Rows from block 3 of the encoder of a small image VQ-VAE, named by matrix and row number. Rows with one number within an expert belong to one neuron, the router's apart. Each number is 128 + 24 x the weight over its row's rms, rounded and kept within 0 to 255. All counts start at 0. Numbers have three digits each.
Before each expert's rows are labels from the 100 images, of 14848, where the router gives the expert most weight on average: "responds to" is what is common among them; "colour at peak" is the nearest of a few named colours to the mean colour under the peak. Only what is clearly more common there than usual is listed. The data: microscope photos of single blood and bone marrow cells.
# router: router (encoder.blocks.3.mlp.router.weight, 32x160, trained with AdamW), inputs 0-159
# up: expert up (encoder.blocks.3.mlp.up, 32x80x160), inputs 0-159
# down: expert down (encoder.blocks.3.mlp.down, 32x160x80, transposed), outputs 0-159

# expert 26
responds to: smear: peripheral blood
colour at peak: pink
router.26:123125118111191126128162121102160132131144137108126115156129124114125124104128137124165144099111159101130126126096143115103148096155134131163130181135069116141164130157094163145137134119147160136152135125122130132100147123119158123157132070097123115181080155151069139124102127087116115088125130089128149140143112156132167155144114113121122103130104148137128160145121091143147152156140095177082123133145123118096130099117177127084139123111083125148152169129102173138103146138083110
up.0:151108135083144142168142107171129093099149180114104123154100124157135117114104130101148103125135121141170119109146123145123125138097152139112116105168101101124146072122134141118120095141132125101140071142096149112124148183170156152140095149133141143159105136160129186098096115176092098128154121175115118144114113096142125123095123140120155090113120108163142159122108136137103116151120159115124162183117152103107155080134118112130079108117139125107115145133153141141120136130166088
down.0:142096121119133121113122149091170099142133117181133119145122131117115127141185112118140174065171132112147149116109092119144107125145106114106145107121129108118104158129112079122100144121153141152109106113163171125084113142135125093156135122142141157092120154122143138082132176095136161138092089122137145135140147119137104088091138132150114138162150130103129140117109173132194118105126148135126101085165133133171158079167128088120181141101142126109126135115120158117129146113144103
up.1:184119177159098122116110129140104155093115134127148158148090125134141141112099118121131084121142130158129129117124124101115097143161092130113150148117117109146087183130112102145155150120128152139122130181149102152163162118129111159164112110139135116113127117121155151135140128132134104157152147127113086102114107123128119071139141099105171173090114125133103107102127128143077125118181119102109157130098145139150198148139089116123123176104133129085128131132158058118124153137108124
down.1:151172145095124131073138137180146123112120107163129131141111116126160139163116098161108129101148144107144127154132140133168124170136058182120163141100178131144091146129103132127146157129073164088145099099102118132119141107129115147129105119119062144113096120120148152127148137107147075123141136110150141099145129129127155121119111120104093121081093149118131128148131136102123125156107120153155112116128111154096151153149155136138128150131144163130087097143102129142149168101071125
up.2:100153118070128144141142089124109139083127126122104154131128099096158151123126130105134096110167111091149125128131081118141119148085153189105145138115162118104115113190127180124134135135117159101166077136120129113123131126170145168150110114104110143149135129157128129111122139154171111100112121099154121161144162138112106138121120145146142092092124130120109182106142110063154151130129106125147121146140175098121141109157165134119124095132139105095124096153104104157176148127102121
down.2:125081182157109115124129165110140105142146080117126102119138082139116119127137084097108149111108144116126169130143143150166123119105130084117128134161120111147166107115160093136137101116153128133100127155165120085146123139079134120132137105169103098097069117127173120151134114112104142159131111099096083183154108115129134109138158101093128166154144104134124133117135123184137155117121157106097131108135143104185145119120139128173128155091115156165122108143126148132121169140149141
up.3:127165128126160082124109133171121074073083089103123096129127083121110118133125077126122124126135112095171165140117167102159159086145114112160114141105100159107148129114090088135129153125136189122164145154155096095112144164149139161135136160137117115166118129187108159114097131126150139106146136103108134145140116151113136153116122117125172131121122128135163086109103142135123119130126113080114138120106129132154121138089126125131134100106138136128132126130183174182135113129153144
down.3:142149134146156116146138086135076086147096200165110107085099120109150154122126126152135124120138153151099135127131117120119134113178150093101154140180133131123135102081145073136139102118136122105119111156136121116102106145155118116113133150147121155110111176114138153061141127123148101091131115140121135141115143139115132142163084075123155159110125166132123137146126152178146099149109155147166135108153140082099143131161117132149096150083126109116131121080156123145117121129148095

# expert 5
responds to: smear: peripheral blood; cell type: segmented neutrophil
colour at peak: pink
router.5:126082147124144097120141169108120150108091100130137133090113118143099150099127158136136104171118144134122116162129123113142137133159174155150120144144111119151090141139141135169168156127139157102180106157122140110131087155125133150105119111103115142135129133101143136117079163139159217082113145139149115151091149135125094122120164152137095140082167152146102123120143100116128107184159117145126122145114169135157101093109110121122182134140075149148133124106130115133105143117122149
up.10:128143117135167146122120147169086121140123145148124103124097084171093122122126172145180165136115154111077149147135160180123147123114104121144119111131117103131085091114169177194122126130136159111135165187132141162121117138176136144140102151139155175119109106127131070080113135109135154098108146145167120117172106129141110129126116150089117123095148126115107121120136128166097130132127142114156124107136123137126118111088109126132102121108098109122133096087127146097106147093134147
down.10:143102139076113153141106159142155131114146112104129104100126162117165101131121106141212152175156133101144109144135123095120114159127124135123138108138107149141166114120131151032105112138159137129147115087169141102138107152131172123120164102130155140125128150188108089146111151117150132132157106143133112080154130109105146119105111122120110106177138117099110148111120070091111132129162141082092134112166127107139117119125163153116151128139109125120136107136119112124117149149141112
up.11:127133141136097083112153123114129136133123161123106134108113095087117146131114078108118109145092171108122147158134090116139141163133162131122151159139125097124135151115120112189105142169131122121123147092147172167114165122153154106099111133147146123139134136153130121157153137122078097099108138103098135163067145154140143109188150126124130102132168082111176110177120109139141144133120112123126131139126119151135097102137104111179145140066099126084126144098092137152104124129123160
down.11:088067146080158133087091098123136115138136159148097113089093156136141122109139141131120154122123115148131141136105155121129117123134089112151098153118135130111138137107141143163178125101144108141134136113151085139137107148151158148149104140121172116092125136092109135092140076154099124181136123132109127127097092142129135188164165137122157157173139137146129110136096187134109130148156149123094105119141120119163129114103124143127084113106167111123085123100124123144165087175146127
up.12:114152085163175142131144097131137107131121119147137165114099142134133165139120166100147104114134132120124140109138133129120144122112130127100108159169082126126102106148131110112135165090103112132192120118124153116127114102100135162131102141131117142143097113124115112126157169148093153120120129115147122154133165109158074079127133138178150118089132104118105129155117098073160120157112070140094097106150149165141102111131143133169144095150153185144164132118114122117086142095077142
down.12:115118177113114099081127112096079136137079171175146124166144129094118144148134120116097136119141093118143080152132151138136125139116103107127120126142108123146135127123155151157142156129112117124107091162118109105108106156114136149156119122146135127092164140102124129136101145134131116156129157109118109151135154211141129112118152127151134130139085129132167079068110115126137132113160125090148130139174141061121159113138118134125106118121091137107114146125124095100125170139173191
up.13:163150144141134149133132160071093151155126106146078150130114135124091103103139152131088100126079166135140109122118112120107113092184120166105155129150090111155151130129089079147138118162152138141149117112132130117159115132072136103115139144109156120156102117132108168141127139132121138131144121112131111172163101109160095138130125121093128117103103147095174142168106074138110140071146098151101150090146155098126160098182150125110141141124117136144146144132105139164128125141132106
down.13:153139074128100122111180118133137129144122135125142126156143123137156171136133111158101177132122107118152148121082099128109119129145136169112128146080152129100136126135095069132185157109126107101101114148123121096143130130102086132085157116110108121148098083125130110109132044128130113168127155129139142137118119103152112119116148164076136162119090121152168078135175160142127142155111133122151144136127152146100142083141136160155138137120146141138135128136131163137147140124077103

# expert 15
responds to: cell type: segmented neutrophil
colour at peak: pink
router.15:135132161094163162092179110087120113103145127107083133130145146171089131127142115135134163140103149109099135112110126146113166133153123117194092175094101154153098120144130107112170162160130137137127159163108126126134099158120195125122123108094105160136123096114143087140122134111101119122107142117165140134085114129153137110169122145097106097132121137148088141153120160092168139150152124148127115112185146136106108092137153102103147122083138129123114135118145129151111124175120133
up.0:092144163113153096147142167140124130122130095136114109151115069096104185131152106128153138155147197113129147106148140086127109082131110078136132136108119125149114122107109094103150078159144128139110157109144146158140125120166141095153162181142144146154117167092147100103154122088136122120147138160135131113158113127132124149105139134151125112117133140144149152080088139119110112102143120133118142117131088092169174127099127139138122138129110082097125159159113170089127143140093124
down.0:113112086136112098142155101159104110114139119156136139095087118107163119131099158166086146171141095158131132111116065164119156157114162116126133117119174143149126159139160146143130095108171129140108082127137157135159118112135135144112112116155150094174131106105111141117127071137121180134121156133109122125089157113103126136157125153121129168082124099170130122128153123127132134142095124133123154124124099174142134125143124126127125153166079096096165121104119118174095092100092131
up.1:137076131107108135154136093124123155127126129112171145124103159171151138117116126122136121119106146113139120149100105162101170083142119172143085131175103095098145159155073117137105148165123091129102099136172167106122113129152119131158132144121129145106117129122129099108138109106148184116136091105157095156099160121194116100142177103103150125154116117139120150144125134156107178110139122153113146119147128115128080113101172123151137138083144151132142130121131092128091114101111155
down.1:148139104190139122153110130103153118165116129077154148125083096108167114174158148113152113115130146162119097159108099165133138126128114111158143147098118096143151125167148110122157111095114087087113120113119161122121148162133104136096126122117135129121144138194125125159043111113129131115170119107129137141123105163183156113119135139124151127146119087141135088155140130117161123088109106119145156133102177122150146143130124120128120114162124127120137087141139138099104086096104118
up.2:096068074096127146174092115125135143101100151093128128152093106068157114096158112133122092113134132125132178129108142142145128153121154148126099118148097105124132153170099134092113133162163137137126125122111133143138102102119110102137128168119153128104118155139115166138125119157139093104169152113143106114093125159136130187157155124113153151118082172118111091124125113121136130090142120164097131135134133098105139129111142178154119155110099148110139146196125153106119117153157142
down.2:114132094114135159140131129095128137124150113121168156166153141135118140137122147099149138135133124129115119122117123101173110146139144120124132097115114156106142095162098152126075141111188104144173148107061121132152125128151110147106148139102101141082115171098132087132134063132130181150118110184076119125133151092132107120141137149161118121123127077121160092096097128163164120103149136117144127143153150112111100114132152092139125144121159142128110153118096100115120150107180162
up.3:143121149091108146143060104154130076113095105140107154149078143109137155122114148113119125136117134125133129163118117095125120131111188118110127147125122133145209171117065148136108138128095132150151170106156122165124139085120155129100098103106132122128140109117146122124157118112140139132123157166064162089128113091138143125136157118185128070156147132122129122090144116141118155118141136120113113139121142121153108112145164134153137113145125164082128101127130126158122155127084140
down.3:119109126126088076130085129120137110121162125107148115103139116088078189127115139141155152129110199126116121101140126138126120140135138095107133147109131111127105169121153164177113125102121132123112085136129121159116128152112172093150099167138157142142148100118125161154122099129098149098150133095133133156119080121140213099160121124095146109157108124127114091145129108141077160131128129139147122083150122138157115113126114160138145119156102135123140092110129156112145164147172108

# expert 2
responds to: smear: peripheral blood
colour at peak: pink
router.2:115141162088165164108160116151130126096144171115111102129132122150128147118097137121163122118106137096141143091116138138111177123182138128137139145136060120142104104145145112126115132136149136154135110115123147145102137068143172112127111118145107162160097127126130165117131158133098132092120147122152133134102111123142170152132090128151126119115131153151113113171097127074154153133134106179133138083167133135139115057141141080114108089119127106117168143114088147133102107129073128
up.0:153111117110130096120111102119118088099096143170112155126127113120142167110146098121134103135122143082128128173119147162125133168124125116149137129150109094143141123096105086107144154125120113132136148094115134174132160110150121152139092114140104125131137150135120094115170129137140098129122112092165087098075135127113126147162162145091124147202154134130150122108078171079107124164130142094176119152130139143169123148196119107151084109123159121114108120112155106126119124165120131
down.0:123103129095156089118084132156071128141114113087147110126160118098163172146110166113139126127122138137133112118092128106143159145129090112136124081153176088110100102109123147110137182157093103081195118119114089126128158140140119136090105120129149132149161150123119164161153147144169136074129118126125161137151117109130153126143182143131113166151087121131094097098154109145099164143148103106121123108150124126163144157120120130122139121124130143136151109105160088108129146112144118
up.1:139151096152136112125151129112121103126170118125151089137163146091150118156115103139094164180105151150118149126124121094154166086150087109162168151124194116122133103119117102104149126134100148158122136152111098135174154156139160080125132117103083142113118139106082103132165105171123141112132136098141067153107126116129119129160075156149143135153102155121135112113118136106143131110119154135103167116051126130158120144149115156147144129120100129139108147138098136105111119130112145
down.1:164208167102123076144143125153124135140141162158152082148119136149122121108116135111141114151159120143138118146149140097101153119106104135094113114129124143148128100135126156090076116153123083061122117084144131149125124109146100116157133138131114096134148133120131121169149140086096099143102140143107122143131147119143148079135170141103131143104166124134142104146158119096113101130140140100103136098114088120068098175158154157138155125099151135141151137132139182117116144145139092
up.2:127120084130128127135139112119141123147117162100166127097129106124146162099127156136153125169143104137144100147155152122150104123108134112125107110101112087156139104167146072106091142105141175097079089130142158167128160112136103145157092150130148116136103107134145093136143124175124134075139137108130145111098092137106135173127107178136130127134108133099158096147136140091129129130127145154127147156114115124170123059181109105139139107114087110138121101133121134184121118185124146
down.2:119109111129177089122149104130102116110117098154146152132106139114127127096136131150097130117149114148129137157089112099114111141087150126174151115152162140133110080119121109138167166145087141120185163128084132087131153140115173176129131106155116119138142093108145079137136152153148107140111157145143110122144141120101079131131136136133119115129102121091110163071133097111157147152133125112109063192165154113120128156142119154097130121116120146140106151178131150140120110133121088
up.3:137152150094114093097148122178117133120122127146128082124147093139138130120127108132095084118120126104183159080136144082142162132117144124123138172142139121118093096163152107154124159120081146140124118115095171127131118118147107135182109084123095098164118123158135135159123141115182117133149114144162163129163114147101118130118144171135124108120168138168095138129093082108135122110086125110121137090077113106137119095117153133139112106161169103143136159127137122137138161148128084
down.3:130097129172128128148138083121105135156166127142115178140164159143127082100123117117098133143099112164099123145104142142159117090140114145111113086176133138134124115152134166133100088154119102129159125166114086125131130173155116110093137135118127121108096110109121152144110085080106162110110159134153082127126154131141118112140118160148120116148131132093141153145129121149115099121162131163128094127135150123087105192162099155143132112161098111090115115082139151141167158151084115