config = dict(
    encoder_arch='vit',
    model='image VQ-VAE',
    dataset='microscope photos of single blood and bone marrow cells',
    train_examples=97085,
    image_size=48,
    crop_scale_min=1,
    horizontal_flip=True,
    color_jitter=0.1,
    bottleneck='vq',
    downsampling_factor=8,
    encoder_norm='layernorm',
    encoder_norm_position='pre',
    encoder_activation='gelu',
    encoder_mlp_ratio=2,
    encoder_head_dim=16,
    encoder_fused_qkv=True,
    encoder_bias='all',
    encoder_qk_norm=False,
    encoder_parallel_block=False,
    encoder_inner_norm=False,
    encoder_moe='top_k',
    encoder_num_experts=32,
    encoder_moe_every=2,
    encoder_expert_mlp_ratio=0.5,
    encoder_experts_per_token=1,
    encoder_shared_expert=False,
    encoder_patch_size=[8, 8],
    encoder_conv_stem=True,
    encoder_layers=16,
    encoder_width=160,
    encoder_positions='learned',
    loss='mse',
    latent_channels=8,
    decoder_norm='groupnorm',
    decoder_activation='relu',
    decoder_weight_standardization=True,
    decoder_widths=[48, 48, 96, 192],
    decoder_blocks_per_level=2,
    decoder_block='bottleneck',
    decoder_attention=False,
    decoder_upsampling='nearest_conv',
    codebook_size=256,
    residual_init='none',
    optimizer='muon',
    muon_scale='original',
    learning_rate=0.04,
    momentum=0.9,
    nesterov=True,
    orthogonalizer='newton_schulz_5',
    adamw_lr_other_params=0.0015,
    max_grad_norm=1.0,
    max_steps=18100,
    batch_size=256,
    epochs=47.7,
    lr_schedule='cosine',
    final_lr_fraction=0.01,
    warmup_steps=3620,
    weight_decay=0.004,
    adamw_weight_decay_other_params=0.05,
)
Rows from block 7 of the encoder of a small image VQ-VAE, named by matrix and row number. Rows with one number within an expert belong to one neuron, the router's apart. Each number is 128 + 24 x the weight over its row's rms, rounded and kept within 0 to 255. All counts start at 0. Numbers have three digits each.
Before each expert's rows are labels from the 100 images, of 14848, where the router gives the expert most weight on average: "patch colour" is the nearest of a few named colours to the mean colour under the peak. Only what is clearly more common there than usual is listed. The data: microscope photos of single blood and bone marrow cells.
# router: router (encoder.blocks.7.mlp.router.weight, 32x160, trained with AdamW), inputs 80-159
# up: expert up (encoder.blocks.7.mlp.up, 32x80x160), inputs 80-159
# down: expert down (encoder.blocks.7.mlp.down, 32x160x80, transposed), outputs 80-159

# expert 17
patch colour: purple
router.17:172118139087137139119148145130137105134135144133150097118113108116134153114112111089113106133141121157122116140125149116127135157150110107151099156108169136114066118124116158165108096186137121156177094123086119112131148126153141130090154146
up.5:144118095112064119133146120124082133117173107139122143126131091145172140091184150095117148131147149145096088128135122178115145132174143131071152140143145046163107142110114135150084144139104134092129120139150139162126115152114147118106140143
down.5:134171125147147125120156113120132098074168109114117157123116085153088106135137126138119115122079136137102104116146100131140144109158088119136138145166098127160124116195152122122145155111141108116152142105130110151155124126127143110119120133
up.6:129116120126155141104161080135149097134098116118139096122109166166154112110112113145142106128116127112138161139144106125145116121091180133164130127153165126140135135149077097122140161128118146105097179136101149146119121117140147145118147145
down.6:101130151130140077178117128166098121093107155127114142072159144110113119152123179135119088114146132109096085126132130107148134080114146118112127097135144148142161157103147121102116125138119129131123151152182137142097143171145112135159092165
up.7:151154115094170173124116170115129097153132119109142117089149132158091153091120154141139142100141099134089136136128147102141161149114106146118144141105095099139144104172147105162182145099102174113157137146150118049132116134114123100162120105
down.7:085105150143160129147124090130135128143153105122163171142172139126140133150143178103117125114088144153153181155087160136099102102138137099128087132122136123099140146135133133130080120139160149138144119124121110159141147136117113105132096147
up.8:150131096156135170129107183145128152106116114120112160135087105139112147161132108139138090121140117105094097109148126162124106109102151130128100145105120100148129151129164100156107141068114126089084117141101118103152102142145113127166121146
down.8:112166164116128134132094100096114106131122139143129100136130126110126107151107175120110144112091105102153108111139140162120111152151123118095139167159114133094132149105139090111114166151168102126116111139144185115125161155104100163157146141
up.9:116167178142176138145107131079150129165097117150119144165128113094117146111107132090095118119113150112094130146077107168130094158120092138133103160136139160147145134177146150122146173101111101134117118107096118102128125146161070132131120141
down.9:121162135145131146174147130104127137133147144133122154115128116117141119083112147190103131091130121126111108129109108151108121173176156118115111123112131151093121095105138119133143130148145127134138117095131081110117104137129104157150120095
up.10:103180174108108145152128168158125160088134124141093097123155074132126122135118112092156078130154116153105128103125164151136110160118132180129083120149112130120178141136125102141133149120102118119081114114137098156155080141119050163125131108
down.10:138119154083061103132113141110107139134127072138125100165128098138133123118148161142121124119109148133145152161106130141110171138146124103140087119112126120115120130144147114143075115162144132113162087089160153145124138125082159114090122125
up.11:116139147119137136133116153133075096145126164094092136113127152122175137097139116174125153164111141133088136138134150131164115147153136083117118091130151165127132140129147120094129151110135171143098123116140117152144145087117091123123130139
down.11:135152130116116132124149122127147114152125143127160097100104147148108113125140158113099138133157137145111107153107099122119157178104086110106121080136086133131111124138107167170116097166110097128130162161115116137162128142104120143132157089

# expert 16
patch colour: pink
router.16:142120157078143117110140157132152103131146154146165093132109127123151160109102130102128107118144119152121109140118140109098141150159107108140086176100153141117082148132128133173112088163159123146152093120106111101124126119144169141083164125
up.5:163089150140144162126141126124136130143123144139124111118146148109115111111131157095151108143117105150125102079141152093162130099125090126107146155132182118158139106124127101048135134102093114135112100109129089126139103124096131115152149133
down.5:154143104114114159123122132085117091128099102082108121119155151168096099109140144131077123098150098113154142104145152133104143085139075140124134154155105124095111108085129115151129122114131129164119145112116134122130163122150165115155137162
up.6:134126110126123116126131134101131080126104139108114157102146144136179070143125111191169137121158136130164104117106108142127115148121172139132183155121101132208122144134140109132091123139170140125164105128188137129136145141136094090128144158
down.6:135141133154142113157174119149144123136104146117120147130110143146130156143135122160118163094074138154154143096142113125128114131122135128114080149118116131068124119106129137120102094157124088148161121100172136105114119140127082104126085131
up.7:138120129104116145122140133141084123103109108116116117179142110101163137118141164107098088150119163152106113142147104129128121138126127141122116144110174121086141118128141158177147136099142114153146099122151081111171122129148096180130146077
down.7:119129125117143135141108094109092154117122114122083153119148145167089096149139116140139101090121129181108128125140141136105162153125168096167178138148144173130119133115134146095091123113182139099139161165104137139103095130124107138149126154
up.8:081156094096125168090124121101147147146188089153159127180129100115179119108130124160135122118160150152129131157137134098105118149149153139082158140118117126124117088105101110167161127096147104106123160122139109130116125115121108096217106124
down.8:152100093167092104093126133144095114089107130152125118162133119177105097108129105110124117160119126133109143136116067166118157153126140091108140140161118160142159158132110147109129114126140187117099135134120141138160149089097101140116185142
up.9:146169104130147098127173108156074161117141132123158120150102144145170105167142115091088115117126173144119144127185144172104110099120122136153125118155092145120132087104116118132159149153101134116109112127137123076118108100120136118114130089
down.9:088148144105134109135107119123119094109115081160104095148127122142147118096130149129136145145177152117141131119136167113107176107130101075114121120135221101155144139116102083122115121089143113147120135131161113104168129147091110118086095148
up.10:138123132129102157097132076106142116141110124081123138115116133166098136129147137102146148097080145146132162102164128072126123106120180160121153134151109112157136117116105125140139082099130106118108146136134078126139152156150096124137131114
down.10:144136144110140118136168146135108101130131175155116143122161100140105116121127159119125173162147162129119107106120143145168129145115150126120076149132091131118114120106145154124146160134146150116098106119137103116118180150169107108111114141
up.11:130133122122190136072129102120135146086136136151135110168087137104150063127144146144154136147090156125103110133135110128161116159137102121128087115148120156167153123120116088099104110133140134139129108115120082127088132133104112133129119111
down.11:121107145189153107099161144134097147112133146137150112127153111141170110159101110111103113169150142153112152141142139129110139147101091093139207134096140122135107199129138100132113133098128136137079175113111173098139090157114076109119157119

# expert 6
patch colour: white
router.6:143118092095136094098172179163118132090178124151166130128085120129152128105124120111115127103165175157093143127117119108102116152163126121150093165099139133117092144121177129149112069150143089132134114106116097088149173117095164104097160128
up.5:111115122144131095132142142185126142145163120164073128142154119120125127146125134156127139151132095090155162127134094174118100154121106119136111126149155121158142126105101078147112143098121066121162129080127124159159102110134115169137127176
down.5:071148107156183155122116123126109112132101075118148082107148102131161080124147092131118107159118107125131117134105083088120146131149134155159131115157119069138125165128170142152152126096112134131137113130115145136133116101143129148159158173
up.6:153142144119089126156094170136173162132111159159107134149144124159151114142138127084134112092128115123155131139104125137075099139125117198095145136127119126121116092136076079160158135160119129148106108088165142145136088126127150116138093127
down.6:112090124072113129114165129144121139128149153114091162109143147141101152095142133139102160137092122163183124114121153120131140100118160089148146096148144107124123147129179111135124096095115122088177137126127115141084125137149162118110138172
up.7:114102097126099112146133110126131143097114097091139104132131135093157108139129137140163136151123098090106101116132125126118137089144098151170174119124134123140160120142123141118111134143140087086153133130118092150184125148154146143112123109
down.7:115102130093131113139134147142120102086131171159092128132139101106106130105165098154092111119152122124130142140131121118134149141126134139069116119110154116105108135095117135175159107119141149092130116123120163152111121167129124130104190130
up.8:106129113176104105122152126135092115131189108097122139162122158115131115135142094150097138125139139174143098124115128146156101134112119110137140158101128083128109132134137105103107107079159116107122129105144090113161134138111106153158120125
down.8:160121167138152148137156120110135161174123110135133150114127168146106097099124158130115088121124112119072133115176120089127113117129135142100106067167142146130113138104142162127134147127120093104120143114146126119154139101129084150155111126
up.9:110099129145122065114149148144077187116165089139110156149174123130120106150135122150165137158150113158142123116135118112143140166157151148164088138146099154132157139116196143114143148086133101121128144113161102142105164126102102119118053127
down.9:143184135114123096101140154101132144107142127144126091123097159126164153086159125080157153101118120156139107144122135121139160141116117161147174139109150123132131108134082137097134127137150130155126114126081170137145119121109130130110142146
up.10:112130127142139137136100160179120119116161122086147146134103135133125179134122096163149133140170153131161112097115088125135098095153117184121157113146099101136151146119106127082129152126101158142092145120119085165105132137114164104127127087
down.10:113094093136101113162193133128133128095158112118058107132125127108079134128130164121115109121141135126125121106097142096105138155071159128120111145141121137087089135126145151121115081161173099146108096138155170134128167162123141132101138154
up.11:110145105165102095101138111120157128091117153109127122130157159120171132090145107132178126105102122119150105124106115142133153092091146134089145106122105104138148074087142078125148142171107123117102122142147122127149106138133080130093130210
down.11:123133116113131097137149153173140142119143113138147107082110133150100151140121133133130122171150207119171130136143145110112098155182150157119114113132083119078158143155151122104114136116098145107122105113166155124106099116142151169116153089

# expert 23
patch colour: black; blue
router.23:131103130148154131125137139109104144165133114084070121158131161154135088148119120155119126141150140126176142137123138135178133113172124133167098127119147144116152132138163109141108195073126120098127116141138145088136102149109130127119125158
up.0:135127120145143112125116121131147130145143132139136176126133095124124138164109135152109120092109128125102142132102107161107141146140131132118093184129114166110188120116161112133117140099165172144159149136098130171122130098110124137139092128
down.0:126122143127128124095065117102178160087113103134080109113146133137125124071170117093112150154126166126138141085138122135135127138145099144111151147133106163129090132182137109104121111107134149133122095113138070098159127098130122168122146156
up.1:122131131183080124103171098108158090128142132130123140111145125104103102154141136126131134150119102129104111153123114160148121100127083124179177131173151124117115123144133132132155142125151128099104107136131165166134134123143129131153143134
down.1:140147115103150134153130154158067160110108129129121121121092172165172153113124092113127110097083156093133113133096121137136140135122117104107069121145125113128149089126080125110090111144119133156129151147129112145103123149132141119137056077
up.2:150172100130117189140119123097143102122132106098149158154156078147119117119133148164090093112144096135116103135120135135101106119160095153125144086151117121127146185109155125121166119107135145111113156114117141089110125155149097134107145109
down.2:133142168100147079147126120148120174136147098095116132099096111142135149119164119103161149109084119109123122100137127100134085133083110129162114129137164153131118185145088154182142144091187093131142118150143102123170120112142119104084129151
up.3:104134138113151144132099111122139124165151101143137133133156149155164122118185067128148088159144114107086128115139140085167156131095128122120089153108138145126121114110148128128166115049140130124114142110094139094123167138119109135155154129
down.3:115153102116134094129123130129093094142129147165104077128151110151175096158125136097140084118113100125119131129119154154110116186134110069177156145117134155145125152078112106128125134120120122102127119133138098145087170128164112152117145102
up.4:129139137127166191111139135106107155135101140112135144149138143150134090148159118127120124106151089103110133107152088124121116152135098158130111089117146124186160115133118122126113140131163127084136124141134127147171128101101127173106090169
down.4:111107122084133101131099116157131118123150114105152134115100174148127137144098197112178168104130085170138134125127158146147120126136107099153134118162116106162154114110117148139146118115106125142090123104113082100117149148109155130144086126
up.5:117132159165106167113107143094141155132144154136101190158107104122118111165110108124096181117129124124113146119174142135120111093117111099090161162114133147124084123124160125132110137154104152111154167109124093183152140125113149098141132108
down.5:177115103122143123112091110143114103133111132141144148175159150158162125142183105132113153091154114092115119121162125090180131133150151126120090112086148105136152135114128113122086076131121136140113120113149140140131107142134097102104112118
up.6:133143108135116117111110126134152064124158092123141166141160150122086119167151147118139142107115087185134102116137115138126144161078120152088113117145141109148132130135099171164137106099121154137172126134148084074140186132129125118135159161
down.6:058096109135146090132141187133083160125167148113151161129154110164113131123103107131121113136135141131114163122099145133143117148133107122140146146153163113133101118177121090177106094110149143158153131145104112150138163126160109091124158138